From a checkpoint of a small image inpainting model.
Model: 32-pixel images, norm batchnorm, activation silu, widths [64, 128, 192, 256].
Training: muon at rate 0.0054, 12700 steps, batches of 256.
Data: trained on photos of plants and fungi (iNaturalist), 90422 training examples, 36.0 epochs.
Rows from block 3, named by matrix and row number. Rows with one number belong to one channel. Each number is 500 + 25 x the weight over its row's rms, rounded and kept within 0 to 999. All counts start at 0. Numbers have three digits each. After the name is the row's rms in percent of the matrix's.
# convs0: first 3x3 conv (model.mid.0.convs.0.weight, 256x256x3x3), inputs 48-55, a 3x3 kernel for each
# convs1: second 3x3 conv (model.mid.0.convs.1.weight, 256x256x3x3, transposed), outputs 48-55, a 3x3 kernel for each
convs0.7 100:488468476503479513519485494500501526526514510503501508499478477498500441481479490509532521493463478511476460488468518469439487437519512494534475480531542469486468468510521553550510473464547514527498467509510530463539
convs1.7 089:496511509515530488501546523532496482539454486494503489512497487524509532529526486515485488490507529468474493481484546470489523471528501491512480491540523514556544486509529484498415484471479497521526495517532509507526
convs0.8 099:512519507551515540527514486534508515537484461514512491524470496475494481486510479500508498496493500483500482547540507558492462468497480508540503550568481516495506555475465520529547513502514511468506501524468474447480
convs1.8 118:500518513483524490509487535484491453489527512488481502514513507526497479512464480508453450508473436514547431503528497490567512499490498475516497534475473512494518515522542526521534500450480502515492517524499496501501
convs0.9 108:515522521495584565466540517512486507494491466526520472495519488529474502480485521508517475495509527493476488508475515521536513485537530521470481507531507498499490509461507514529447524508507506498520519443527475500484
convs1.9 109:518527496475471514499505487520480485497474490488474494536541494509474444515485484475495456522492492546519527482495526481491507492532517510546549509472490489490498465521461540504526480534508459479481485489511519501495
convs0.10 100:468518523520510496511484550490490488518433482534516522462493499523540543519530527475505489495466443508493473501460500480508525539533517460481449496480514484493453487449471518473461464431484483493482515534496472483460
convs1.10 104:471478505489476526502469499521492494525512459530487501497508498489514533498473513512506519453487535518518519524530526509501523503454461522490492481475489489487507457474486532526499517526476483497505489473517511512527
convs0.11 107:470507495507491470514491515520461512487503494491450478463574502517495474498482486494506496483479495488509504477470496526506473505507522512466513505520468467476454498504491533510507500511512489502544531472570527546542
convs1.11 098:474532521513472500528502515471497475494485535469481517484477473508504458489448479519476547505568490514503550517474472536499477519543490512529489563514551525479499497511472486500483489501489475489472482518468477472498
convs0.12 102:493510444467487501501527502519539507490467513541525499504494482461445497503452503514481547519490483557523496524517514422472472564500484496491495536486503511516477470507546509551467448540493473514491465495541514479508
convs1.12 114:477512474554474506509554554502476469501506474580556497509505500500512495493471454467492496501513469495499474488479525510522477517519501482467476523494484504485466545502506488508533498504465507504462475456499521496513
convs0.13 100:512463504499467489516478474508502480562504491505484488507497499520516526463472464495491512472517516486501485479465453499461470474477491492536533489508463461443419498438514507478525565485487485515491501473520469469533
convs1.13 090:456497509493506515497508507494544466493566482497507491481533464477495508527492500495479511477501535497465500479529509474480530489513500455509513489510483442525499462496489485538510495509538497491517523530516532524528
convs0.14 095:495526536458482514469514456496502536480524501481513476440476448495522476504488513505481518492432509539484506489472520504480504489467473501448483532464466466487497505498564472511455527497503482476536530520494528555530
convs1.14 084:462500494451511493488482459511547522510522506488527506498536485492458495472545496480506483464521489488499462508485539525517511487497515500475504539544500500523502471519498501480458479470478479485505550517536537523511
convs0.15 096:466494457505438483506562490518487485482489460510479462510467483554481470499498506517501550494460505497499506485520486495472488466503489457474533479521484469472531488509492482501509532514453532495508483498495493504453
convs1.15 079:536503500512596461489530504515443525547474502504477533486528498542505526506517472487542537500535498470504510462515514478489514533530490508476513530522528537501510457502467496481491509519499481437491483437443496529500
convs0.16 100:497468519466475493493521458504496525497539502536483531480462510500493481508541436511480488494505513491470530466466510523462545525461472543475453505508455520519513489497454515516480477560501491472493528457511509494465
convs1.16 084:495488528493554465492500468529504514505499517518510506528471482552510498541564514516541485503522518497491526502484482483530499519522491500487499543581497504525484461468484499494507482502504509500489469476519546557540
convs0.17 106:498489520518483541492460529491465509495507526487482494545521487512474464494503516528501478524519516477508478466479497520507525491471513479492489524506493508449479477503523558532465529501521486529468497554464491487498
convs1.17 102:496496530522491510516501522529458502532495465507486544498516490510512486492478488470501501482494501467469443506483531487455513460499509510506497490483515529538513453519485509573535504483482493541522496528452491487510
convs0.18 105:501497524478465480477501468484514484515525532472463492488497513491509531469522497478513488485504488504486478511563519478530510498477497521494422542520531482485485508425483463508498534492492492515498511490517447529484
convs1.18 093:522522482511482486477494543510534555524548502497525502483463527537494481545541506500514517521529527472462499490490480511493494480472474508441522468469515527535527509479493486453495517467465541497499505493505497504510
convs0.19 096:483503541492520504518531548485563476510514468502451532526457500511487536505525532502495507467500499532517496503500520540510503491511496543477486477488484449522466463533525455478474490523470521509480543553517470488506
convs1.19 095:495493478506527477497478488508468527517448467480526493467527504456481523451471456511496518471510532536556551483479504496509485517491490484492522506523498508593516470508482484524518491474501528491493487522524502507481
convs0.20 097:516520569520490532535529522499493504476442535540498473480511466498460521508513491503513538487504489487440519469518561462474542540493517498472468537520532474520554534484493531524503521474487501481506487498518497493553
convs1.20 111:503520446486488418534499527469465511477517535483518506502498469522530505475522486497567499499531578516481547517524528471514511521533502509517518508502472559515561514467504547450497503503507502479526510453504517529525
convs0.21 104:519513519514519502516504505509491562535534520555495489528513516503514485483529542525517505499517485511515489470517538506510516484509524520475539507472491526500492481461524500490504469495507475489475538497534503510480
convs1.21 102:464468466530468491506503517504513503465478505476513489494455490522473506479463543454514553544508499560521559474491531486523503459476502511505495495482514526484507512511480486526507499463507474498516511515516517480495
convs0.22 102:482442483479527481464503486530491561475497515491484467520526494469502503480484483505498506470472523524499496474444480479480481471457488537505489543524528488451520483521508508513471507517477533486504460470496472500509
convs1.22 106:464453506542486519538487536504495487500530463512543514470532513480535489507461462473497516433492539481509477519460498487506519512505499451490493491495472519476483524485487515519460501532540501454479455419514484491498
convs0.23 098:528523487525527450500536482500473509543505505468497524471501479490432482496449470498459466492468496484479479505467494491485496478475507539511513500501504530494515508505530486490536503483439496509526532488501516516513
convs1.23 108:501491517485489479500454461521533500542508533520500470506527521481504516558507523513494494468507495433492517471495502519523568481501547506484507511507513465537493508487507482498538535464457506525534507534463518505524
convs0.24 107:497497527487528505441472487491504485483487492521533500499482512496501490486498510512505510514496481514485484555468504508491482523526549486468511529525570488533524479509520462521456506511548491501490485501497506522489
convs1.24 099:491533526499488516486472486482478482494539517524511500485525479478466518496524580482508497481475502470452500486471474466481516495499486503504523535520528522502508485495522523484503523489483491472525526515520481505495
convs0.25 105:488477546556452523485492533530489493509516546528524464457489531511522524515455537520499508504494485503528483508436464514506467413481480497485499480488504470488466494454488496532479533551512528499477484482497503514466
convs1.25 094:506484511503551472480500489516520520524491465516484531486497494465506522470519490497503481504501509496507503491510482497466450493533536514489488514511496499518460469512519522528479492472492492473483514483497553528513
convs0.26 099:489469508491501541510494512510493522503479514460521552499485515512514465538527479493501529487490516501518546509515505485480510487458493480496515479544521520478481511451432519472465490484490537512525514490505480502454
convs1.26 109:552489524536539476510521518555523489530445501497471504491462490488450476486482520497474488515502473489517512541494473476469489507509510547530494478518457521527508488486470524514496507525505509465496498502491540495462
convs0.27 103:506504521492529528495548526495485513541509481501496513468520442450552478485486477497516491520488499503507531501499538522506530471499493524497494490518510496514478469483562481556496501470486520472523484532496527511479
convs1.27 103:513496467520515521510523548498547521511476509509492520509495485554507527534533517503560500414534551475509494492515508472525536497479511470512508513508531482478512476510502500467484523481517528476497522513506519494512
convs0.28 104:523466472475499507474524435502577518517490518462456492507501518504491551535541478503481500481524483478515470448441482496496510435501473517517489480502496480496466459510494529534500459466523487528478508538446484551504
convs1.28 102:516513478561519480548509506476471506466517518526524486479498508503491508495543506522493503540489491510464508526505523489507510531514543500465453546490434547475497497497504508509501494489468508472474538493480489488446
convs0.29 102:522522482466455493497433490500481508487481504514531575453470487513477482488439506503508518479490498516525507513489493455523511454467512483460484476460481527537474513515512521494504510493470492471496515458506492504483
convs1.29 109:490466494501427510498469498521499497500481520556521480468533527494522552521475503464520494488540507466481509546491531482526530476496518494463477492530513503527543473506496513517498499488500462505501542532503560506516
convs0.30 097:470490500465503490477547493453492493534508515525477501522476478510511512467490447504476511498478517492475519459495507529567499522509491542492497480512483481477516534527453501496537440455481500506517470510477479478491
convs1.30 080:475476523489484488494516502491514519456543505524503511467517518485531515514532497456519499511520496483512506486528449505538482499488522494481502508506517486476462537469518525476481519505491525528522518520505532536532
convs0.31 098:501454475478438486493467516487496494537481524494540482471450511536501452519526490513491496500504482500528495549470471495470492458475526490492486435487492507555524461492528502485453538469468490490519487527488473445466
convs1.31 095:523486501474526520487519489500487508527462508506469489467465514481446516505494486532558502508452472463522475476510521476494530503447465492511461515511499545558509504486498493496455449485530516510513549514581537529504
convs0.32 098:505489505516480464450501518515514500513511474514520430502449534472508457493471516511495499492489501486478485523498495516445484486510549478518505503496505548543492513526532468540476488622458487457500500522486514515518
convs1.32 079:517552526490535463470489483502438480507482525489491513535496463514512477486550517510525487472550440500550525458441494507553466486507481500524467530512499502496522511466467504457488495485476482454511520471487519521540
convs0.33 096:511518524458491479473517489532479487523497502480504469481500474492524528497499509535504482494509471503512508508525502510484476462494496456426480513483510487487480480503554534527485489488463525485485520482555540510495
convs1.33 080:481483512496510554487478492468472517479539554509535481508480454504522503492524504507506501506534509517521506497509510504503495511485473521539537543509485523503531471471503496515512515487482494502496500563494530498520
convs0.34 105:472492457481466486494501506489562523493510477481471479483492517508497491442501514480489486483512535486513481486549481461513492516523468494472462499487514525505481559479523449483518459489491483514524505497521514460506
convs1.34 114:505523481495486554525518501508475489513478498489503539503537506490495516531494476499511510487471446533524522473474492499463488490485514488525498494475554521516507464536503501494508501499455503507452476492471478500498
convs0.35 093:491536477536474471530458525494468503469517548524545500475539503520464478500467448486476481476497527509518504438490506496507500527459479477506496499507468493539512488491505542509523450509483469532475512573526486479510
convs1.35 100:522533505496541506486528512485490507477466503512489517450532522447503491492458502525496504508444458487489497519466497487453489491483494489486498506458486522540511476521477503527487471489507528474473546527515519501459
convs0.36 104:535481453517518535503509495483470498496470454491507495526463513501476500487494523493481479471502498502529526525527476556576460480488475468453491491515482452523536527525504501490551522532516441504498480432506517480510
convs1.36 102:529489495495507538520499493517496506479447516444468536515504506498505499496465481491483515468493521490487563492478506509440541492448518491489454522499499528476483541532493525498455512498462502502500455490491505460521
convs0.37 103:506472479494478512517485523472492507477562563472527541508525520492517502486493456509496518493481480479485474502500503460483479518493517503534491513498518486504469544505498441543483480516542478496505479464541499553505
convs1.37 097:489457490463492554480536476507480470488471501530498512510521501477524498499499524528513522515526492498474489505480559511463569522498503479478471506509538484501490482515493489518520518479536504490513505537495550495481
convs0.38 088:484493480536523567522505555507492475476501474492487496484492545499510544499480511481506493538513474507509500474521503504476515463558499476484506484469510500460505501486494502508513494532512529492474491498478521510450
convs1.38 105:499509536542516487506517505524492482544457541529444511517531522481503518499493521489481505522504482448513517521466472474507496478496517531501491529509500510535514546489485506544464473524509486537512509523531523511505
convs0.39 103:521451483534496492470481543522530487450526517489530494475471491500470466520505497472488497493480466487447480447535540494501489467468518496512492524511505529471498486505513532473522491488484506487474473486499492506530
convs1.39 103:498456483479520481458491461474493479505524533502496509488474538509502566487526504505499489481497454561487502523521508490489530523522480531465519527497544485471476475529473473487471518484515521509504535500519468465525
convs0.40 096:475465462456485483506466445539505488478481500530477503572485498533476466488502445497490497528521494482516492486532503505474536529481502477508507484447512499451474453469467480493478475479517509544463531496472498444449
convs1.40 095:505543511505471557514512468488519489482499511535484458495506472494525506456477493514493474514464496494500499476523530515512487486507490479532493516528501475462459532467495507517564490486496501443499515504451505537472
convs0.41 096:522491416498539498491514513498527499481508488525493487476483446497488477483512482474515495474492508504497506527445487513471536495478523505460500533500528535512541466516457477453465462466517523524498476554529469523514
convs1.41 105:511505513459504534530484511521510546486539525472495530492499469475421491481504488496545492521475480491494499494516490507491467502466465500532539521520509515486521472464514481480519506466504494521540490499507546484524
convs0.42 101:483487477525458508533496499485481500475517521493460456465516480471499508517488496493488487469476496500507498495551502493537505513493453485551502461473501500501528458532521540492510449518483500533504523474522525499477
convs1.42 093:492540476479531508568509483517446530492482519524478509517514452487445538510492500482522514453537509481489528498538509489529496490517502479499508473488468505488481533469468492506495487494526472481495473529507541509528
convs0.43 094:473518526508536516497512543527529493478504509496488547448490517465515528505444531470462497496478522519505499488509477464507495491481468498505505474538474501547494454488509515464540505511479475509540519487498543483452
convs1.43 102:507484492528522497516497475521569514489463516470486482525527459490520508500514533542564472483546515532533539503545534498537508501479458514494512502489488530479536484501474453511523504467531482505530511488510490477481
convs0.44 092:477559470483473483531509512481508525504498502477479496517523506540483455534449489503519492516501482505517514502459525503515521506441517466478496543503486531522466513509494507485485495450505494542471463588460489508494
convs1.44 105:494520507520476531483483488502518502508519530504475529485501551471421494501492515503517499497519512511500515520526501510475442517478468505506472486460457539529484478492472466478482508479494529511534540506509538520502
convs0.45 094:511494466507490484499474537508521511491454506494467503526493550490517531518506485474485513507501514505540529533510493513508517519507514525467497522475480477495488476497516497504466502499488485546546524541536492531510
convs1.45 103:485451484488533503504521489509505478511485476539504567494490496431488470478482502493518509500437493493512537510524492497492480500533510492510477510530451520547497519523480530523514447494505485484491541500499527508480
convs0.46 093:510511529498518525493511488509490506524499505490499528476487508497502522493519534512509509505489520475473470466478502523511517450469475489518450479501512522535516531476470488455458528511497510510508579535487525540487
convs1.46 109:553478472492497432502481496479505530456517467498464507497493514518537487506465452540540494496508522533504508502486487498530499548547492530481536528524570543521581483514490509484531531520530499480481509501479530516491
convs0.47 104:514525518504510527513502496544496508498521484492489480494503510470486551469516508495499509508496474519493519509525523467471498526443547506491509454511517482485477476532514481510555477542498484563492513505509500490484
convs1.47 114:500475502482462491497489458488452489458437509446509557519497445525527524547468451508498443477470508573461507490458538488501483469483448527514512465500466487485584519543492492504487489468494482500505458471491510480521
convs0.48 095:472506475491501496525483523472458484489468487501480465565496512511537502525515536510512493467504482534474467517508508466451494497496556512483533537455478493477512459506459500471495540513477522517510460519490511576502
convs1.48 100:517515531501509515483503515488514515493519507514498477459532502479480511490538459480498519458531547501523507503496520527516514520473508511489516526545531487524470520477455481508506486452445522502461533477474495464517
convs0.49 105:503461500502472502522509487474522483513489507476467518496472504509488512493485457504508497472492490489447488481486521466499521512494558489452530500462411484520539550491484588525492523479523477485459485519471535482522
convs1.49 082:480472470450502467519491491486485479489547504508560547497563509498519552490505517509492477496526541486474490489482484499474526460514515510480504488504513510501519503478485481464492488459510493518453529486505555536516
convs0.50 096:450494494491458509475496480528488514488481471508478494486523465517484466489504499506530522496470512510482505465509462485476475494464480473503482482506488511498504504490478505533482463473486477485455518494502507515519
convs1.50 090:493491517480517532489495535516518536518509535533525535523510480541578517559532492518537543538524489502508477495470467493522493506485489533548484532534510482507479460510538486448472525535519511472497495479464503504489
convs0.51 098:491499555451453556492503507523485509500525479432504494488497498484490500492482529511502466497494495509467522493482480497450513495477539458494508482461433466511494543491487488491470542461462524509513548454470534501470
convs1.51 095:479502482472489552501514500534513537464521487503510494492536506485492486512466522508513502500469510490517525485519527536522498519515455529500526498504497572533500518490487499490509503522458491526498533565529488516529
convs0.52 105:483478526535522491485480511488485479470472512490579539517505535518508504486479488487503480479459519472515536516531536501488479507489466531506465493497515478503489441473494453471449522507497467465522507518469551512504
convs1.52 093:487489496480486487477513491477507485535525541486491503499529503565491493452489526489500507496475520480472493498469473483500528533464538477464480523497507476459502509482519498481529499489460510447489541481504506516502
convs0.53 101:469509480506493537554502501489524491513494493521506512492516508494502493470488505486481510492467478510532476541481499524507486476513533506492543481502509533540523450504498508539478449514485484512555504512500551489487
convs1.53 110:485479530555486526523533522511476501469481517475484480494487439519480504497492516496493520503528481494507552495543506468549533508526495478509527519544508477443494518483497498497507503448533513512479490530561490466484
convs0.54 101:473565500582544478509486473482489493488521500485509493502475492475469460485510500496508466500472482476506508509519501499530496489510520529486492523502504492516492488532565519486489577509512474532491491462508473501516
convs1.54 114:501485534536469480525481466493499482491491469537535516488515507536543523525501481476478497557551479527508504495529484478537505516515457528476504491471503491532491491474523511492490527485532516544550534563427506509497
convs0.55 097:498480524504482471471516446471482560498467447488479513502506504512501530530524492516539477493510487493482503467514468520458494496511514533505510422492521516536472497511486472502504441483481503453457539518503506559502
convs1.55 095:512490549473496501487481505485481509479486509474505531473500491461532521532546491500456480534523486533497521514485526538464481520507529506499489498488521514526528507532518476531526516482473515507492497458505460473529
convs0.56 109:518479510500478470488523496549508504531500485515492521529520530508482533522471514512494472487540504458498479531558514510494485493480472542499486545446560508514484493477455503488492507551529484526514504495480482496515
convs1.56 105:546510520496516537509484502535452498532493465473476550530487496521472496499511512524516479503514476507513467469510490489492476497501521478506487506476474543454487492535479487461472518488512494506508519480539479480509
convs0.57 096:484480480504484442544500483474451495470449463489487463520522492525511471538517499491485514488480514488490501494475538524460496483499500456497497503511462478491521465449518473484462509392447509471485498484519520522510
convs1.57 103:491516523500473556481484509496468477471510506494492540474492546498475514466480523510508453476479494546513465525475461520459483503471522514486519508480482493490501489530475503500513476474493513510497545540509532506480
convs0.58 102:487509510535441545509533506461459475472504495464484490510462505521476490527470502464489522462485552477504487487482466473523504493471500458489518474523487497553484457499456499553494507518485517484525493498483445478498
convs1.58 110:532492510531515540454537473513468483467508490507483510525533476523513485478500450533505526495499482494552507479527513502476516478481484491508497449487489458482494471496537513552503537568532505470472516484518490481529
convs0.59 099:509513504483510493498459506476456528508512498479508522532486488494474477469492493504486486492486503501498520511466550459496496498497506482515470507464436511529587499482489492493504480460499514521494472501474481530535
convs1.59 102:520504490580523531496472466462529493510494455526492457509519520537513467518522478506508477510493506507505506514513454536518509486490512492500525549494502478458462515481531510503488501483497464468528467479499508485489
convs0.60 106:527474542526502491504532517466533503498510510488476480536507514517515479490526487498517495505503540515493523494497518551463531501545453499527492495495529503485500486521489503535513464495546467501496508560494488511503
convs1.60 104:480480460488466507536526493471501523508487482506483488509488502515510469519462495457540551511479507554520505522515555474515466486521536470505516490441486487496481495494488515513506470477515513496507488517505497495500
convs0.61 105:472477486486492527519474488488513524534521501525559436493469511514467495529479522511499483483497483493504501545503543496506469528506459489517547499519528500534529490546537514546492502498487509513514491540522536550528
convs1.61 100:461540514526485499519495509486502492497498512472462521452499490514491479532533506474502473468478500489499510475498492449511484484498498502503546519503504502471507543483523519499547481505439529522549531513534509495507
convs0.62 105:495502498483518503529528492485488494519548472500493525507519486493511492517521503496509493539534473506489489475506523491488483514516453507487496499489538506514576423501491477528487529506542496470546495505516482504563
convs1.62 100:551492478519463473549536508458522517475479500490528507480494469530480480532482476472518540471482493525506527528456521510513469491495519480507526482473467472529509480531524504535519480543497499489499550501494499519511
convs0.63 094:461493441490539485479477484534528508516473454535530483513483509470478476496517489500538493514521498529485505497497478495512503494470487432502453485503495523516513523506537514487498489475511504513473469474527472496526
convs1.63 077:502489519493476521511517489515474526541479520508507546520522498540530535523540514507524502499527486488511504491471493495487515516493498482482494492510479493507532481480458481453447486461457510489487540501534529480486
convs0.64 098:457487519513497532503464511459473496520540488466520494505508537482505535476510514494475521513522519505482478503457495484481422479484463508485509467467455566486467522472478520557530478463497504496506500518463499498514
convs1.64 083:536491465499512482503496495508483512519490551516505507534465539491465522497559528488525493496487490521520508527523544519514511496484492533503461488494508486520478484480526519501471491508441526468527535478524517498541
convs0.65 099:456459490476492529530484569495471514532499500505509504524520531511458480512494461500490500510498493491509507492534476549490507458551522512491468507478494519488489484487466536496489508472502550472518520474488522519468
convs1.65 116:485507522523511501527481515483512492479479520516516519504491465520469507492469480463480501525514491526502535493504460511536481479471486502505528514474478502523522523491510523507487465476532467499504469528460519514450
convs0.66 095:530522468515544474464515483453525524471488523479532518497502482497520494503536446527506503529493511526515517518491507504490511550489492524502488485520450511541453518507513499516485474497491520489561539498618489517533
convs1.66 108:481496551474508501519520485515533508513493545477489525474505487487468456500538489503494515459491502506489498515471471492498493513499506512496517509521496502559533477498521503486499498469497543507466552510479506499503
convs0.67 100:466524479472512501495468504536480558478501535477466495520497483465499462507486527482487513511472477495508469481460449475478509482474488457512494552535471531480493507564525452525495475495492512524530521469533482536464
convs1.67 096:503510498508438505535484520483532528532498534544485445465499505460494526531512518496499506523516449515509495513501548478476558518499551527511473468511502486520514532493493516435484508488455502482513495579519494519494
convs0.68 102:494486497481544490483470520510500457503461456506464472498521490518462534533528468482493482490509471485487471461440478460510527542518502516466492524506543484486493482481477457489498512496488540502506556464508511485511
convs1.68 092:463552526476521502484471496475482547506530525524525441473508537469485538486501535507510500479501495489506496481482463511513499531512468508493486502494463521510479512524545515511508531476477521514494534533534509538562
convs0.69 103:466523496504475496491465502495497506495525486520526473505510485518514471526475489489528497491524528488522529522511543515492494502481498478511542506464478578507456523553503545516516478493476497534481481499532495562500
convs1.69 101:515474528490503511529555527473483538483493500489504485544484482515525521516501518499495501502501487504519549470505481508499474495518449504496488519516497483479497489493481440490481524539533461497503520496475479460463
convs0.70 098:474466513519539509497524534518504519464519506483492519495428533529483495487482529502514499479518508493554501479509495466585488523537490486525536465513499475498479464521514468447469460475511510521539498505518544466524
convs1.70 107:515466473512525486523514510507495504510444457497482533516481498485464433497517516492514539472487498483514498498513511513498529484492488476495499522554530542511527507548489524498493456460483530546525491529498518559464
convs0.71 103:516481478490469448496464497478483497475476468475495507529478496535490527481511506498519528503517483506491484520481472509472462478488491483484482494508502491513459483500479513516511518467482506522524522517561461484532
convs1.71 096:528476543516498530540535514523516497517490525491514505512507489448535531502471523505497506493498525493488485537535489517496492491492512489485536508471519552522535538481469460469516477471502484451465516520519457471462
convs0.72 093:499498515524468470503499526497512470488503471497486479514478522490529508494469545501484482512482479468536523492503493432495509485477517496507518544477485503480463527491469488438527495506511519539505461530456503534524
convs1.72 104:534484476498539487514464495520507518516501459500484483529515477534501513527520531539576506480498527520542559486525499514513536492493510505532505496537538510474559498478509485527539502508536502474537507485471505473497
convs0.73 095:527479523509503511531439463525508504495489521469517490505505508509509484497520523518470528515502520548482514514511491457462452467495476472490461483514512469516505489488498507491500551516486540538537523521517510479505
convs1.73 108:471531478469480493517503516504521537488491546526524514491502494483519453486501504489494468484477506502496506552515470553508487518506503498498539467491506478525505520516525515499536565483505523508497543490510504503519
convs0.74 103:480516494508495468474460498524510495506481546499468561499477480514522542466485469482515502499485525486510500523505545534510452499503513531499459453503487463521446472512518528470553484506515474527497493485469535517520
convs1.74 098:508482509495484516455465466446472500472465479497487500511494511456527523550544477510501506503525527484480510484452514492514505507497498502523501524537517491495485528477503505507488498512515485500515478468557510507536
convs0.75 102:510538467512498489484494508514510508499478481491502508514515498489493518508489526502504494517471503484476511536517475486449471477499558519503515495480492528501462500497523487506419493500511487486487488511516505480446
convs1.75 104:495492499582494488528469508524507477507472492474513506521451443488530496463558548516456534521496492501534557498533496465509537487475453504493495503519523515520518531479500458492489520503475481479522490497501511505505
convs0.76 100:515520540522527508521492548449510507482492440522510506475507497487481536514499477497514483497516510499529502468521509486544440494476468503525532491491514505509502500456454448499486479485431534499497609539476535472529
convs1.76 099:520513513502532487511526526521458512491454508517470514513496481443521463538496485488538521474542492486528521485517493504493508512482490415508513512484488533537522509500491502525507472498501510480544491504511477552521
convs0.77 095:523508506476486477582505508489524508504493459529476499507497491524506449520554501484510502499464487502478502486470508531483438491475483472524523475483495467445514513498424486512449488500475537507474507511480488509485
convs1.77 097:499495477493509515472512532511513504508503545485481508488474509438456482498486504460481497517477440508509491559493514520463472475482497473485468489466483501520512503533498525487507505515499500462463537526491513503461
convs0.78 096:523518501493463501489473503466513460524511493492510477499482497501465495533466501516503499486527508517514494477485459468462452456517506465486498531521524549476529526491514516507526530534529518520473527508482569523474
convs1.78 104:498491513514529516510484517511482512502552494481482501506491503515495504497509508488497502486469522479539517493509422492493459471484500460501480517473523561524534486516504490536508473505498503482533487534500493470466
convs0.79 095:503484510539527495526527526492479511496495494501446490507510545559536572493527538529497498508506496529520544498488444506497465471499482510482476502454482533488567472492500451492526468455483506547558490463513496428456
convs1.79 106:537511544515504528536492467498461514507493486465476496509497523532515497523497511505535520491519505494527567464478480536512518490458496524478455507461449466498472486528537492509488464479521504493484516493503457466472
convs0.80 091:514513539491500495538543491459494569487491480488478490469519494489482478490507511491492490496480520505523525503468474472528541477521538504522490496489458471441520471459520500447500477499497553477494484488507477509492
convs1.80 096:503467466488529553493527485499529497511529509480480536476505529478473505504501505491529515497521474519478481484475539489473532493475506500478519486507482576514495471477464497488486497471542507495513537559516526521499
convs0.81 095:502469430468478453491467469476522486481506501481488479484487513440513460504465437504509504511495511519483512447479503464533525471502513493459518512476438487488503536505472514483524450468486511522539501510525499533477
convs1.81 096:493518537509504483509528477498500513533493571544510525461454462492460506512535503494483469494481456452516481513496507489433479511513490539504460515450511531541520487512517491513506484514476552498491558522508510501512
convs0.82 104:518509514525546512475483499488490550510492506551505530524507471480509510490447495484519534491507486479480502469485531561490540469500489476500492550542517508489475486487472514518508464485489448479509528469525499461513
convs1.82 106:520532530496504542505507464512495524487503509501547525543487488498512556510474497546488497508493478561517510472516454490528522546468468499482513499488508477470512519494504509508523482489478480483428512462498494542504
convs0.83 099:474466515524483495499525504446511540510498508492453463502494465485523485492491484490505537520530495531537502500499495544511511525521518541551507503520525487537521460511491468482486520518471492509496476474567499448504
convs1.83 114:517505510520505508541487551475508504480462476489505542506536484514511495451496489506526499493508494549508507509501476536483492469491500514469531492497496532479435472482517474535576518482568505531461504516492515440470
convs0.84 104:497467469510517527516503484482478493515490529503508473510499424490505526516542498505481480520487487497523494494516502534506513484548505521492490501524470538489466496488488471495444520490538493507510483541519507478518
convs1.84 104:517474515516564491520462502497541482508437482495465514495482425482445462485508550489579525490496538490521533518502461519520513488499520494465491499502542467489509485432507497497467496497510542471479462483438519505502
convs0.85 101:556501511486505504532496499487495477475479449511456457496476460482467516490510532477500484492510515484514498534484481524498468490476508512473520510485488473497510468531505504501519506536494517500481513474506505533493
convs1.85 088:493511505486485459514532501529509456520518510502490492455445540501491533519499503497500489512500475473481507502519509509499498524508496515497497501512485533500515526505508502484487525451459456499562513512544471547517
convs0.86 101:497518515519464497504551522519505497523489483488537500454475476482477492497442459493502483483496495475482478535521498514527524545528501513515512485494488566499497523507530543459510455494529510486458489517505537516477
convs1.86 091:493491523501534483469498491521479510513543465544526529545499442487502577528578513592482481477498500494505527491495492486499510502486511524508506492541499491493523493516546461496477519505510456487436495486473497481485
convs0.87 101:483451490519477538482470479492492473441526518484454507488527494516453500498498490533484489526487502486502509466488489475531499444533519467481477487450510568483499522496497535499515487480493490493519481550511494482500
convs1.87 082:472525505460453470460496479500542535506512541471530509498523543447521504516526556473536481508518496488519491520417502493512520499480503492482450496504535537528561483490520482463492500486486542532561537498531519512523
convs0.88 096:489481490447503470431469490479526523521510526487489514471528466520514521483551509518478513524535492520523493481466505501479553530488522467500472468468483517489487557493492527558513456491476504517523524496492528494500
convs1.88 108:500534510518513528478490486523574561504502513520480504509487489452429498487495491482490470498490500511499495517528441519471475501444520543511535506498438568545512494467492518522477482506506527523497534494505493519525
convs0.89 093:479498540513490480510529460510472483475519530517523473479506497522507470479504506508499475528483499521466514528518538496483479520503490534523518521484511499450517506519493492488542493468516470568518511539537497472523
convs1.89 105:486494510485480509494489546473507524483493530525468518468483492446440522485471501462541493489528509481478473513519492501472527501493507486548507489524514511538548486531536513545459505457491561522458520538523558494480
convs0.90 100:497517491464507453535487513482491484485534556503470502508526516492490463475517498485476505483489475462509477480498502516506501481483486508489521438517487472517518487491508501484520442472506492442454496459509499462495
convs1.90 095:489517536545520536492515497488492468516524555497493472519519510495498504526543445516497538519537505549511539470465480491508533491518526525482503513524489526491495525520485482510511509487457531517481486525551517510527
convs0.91 105:506461474531502490506523546534475515496500526513503496496504485492459492506472532494485485498486489497517554470491541451470511466486508514557499450499464512525459519484484517516548501487526495469461473506516531479482
convs1.91 099:504465520480496509476471484471530546454494487501522496479517475503511505526487483483504510510489488502484478501521479511482456513492481492444487503513494479463485470481534468517503514517555510447468509455518548479482
convs0.92 098:485494490485474524523463491495512455501470467493500482514457520516473470483503548475513484469498506515497496452488505476505481501504547501489466471515504461490494513510492523503491504495577491496457555519453512488479
convs1.92 090:513510520497541477488496505516444575495501535519467509488491508497561492523538462504526468507511505506515520522479498489510512454521497475481520482514491534500496489481475492447482501510513496477534495465530512531558
convs0.93 097:516445482509510507472539498472480510507505476490466486500533493458497483514485529505472452509481474490513506484491537442457473472476542472473488515421508499503564543448490470478505494479457470462495503521519483491458
convs1.93 094:500487518470456526507482504501524511466526491483496466477487528489484535504527509488474507488540484492499530539517470501486482525478459530515517505522475525516537537469489531529486499437511498524490486519489548500526
convs0.94 094:485500464499501510516492503541495533520477506493468461516513487490480522542526512492500489539510498508516529511518490470502476531480445473482451467455514504525521507477504508470533493527475463511514458501492478454543
convs1.94 085:531540503541518534513524534522485511467512504477486529516508489533509539535482508520560559500572551519509512485468506524510536495456502524522513517505543528490497489484478464463488479483491489482494538449474525532531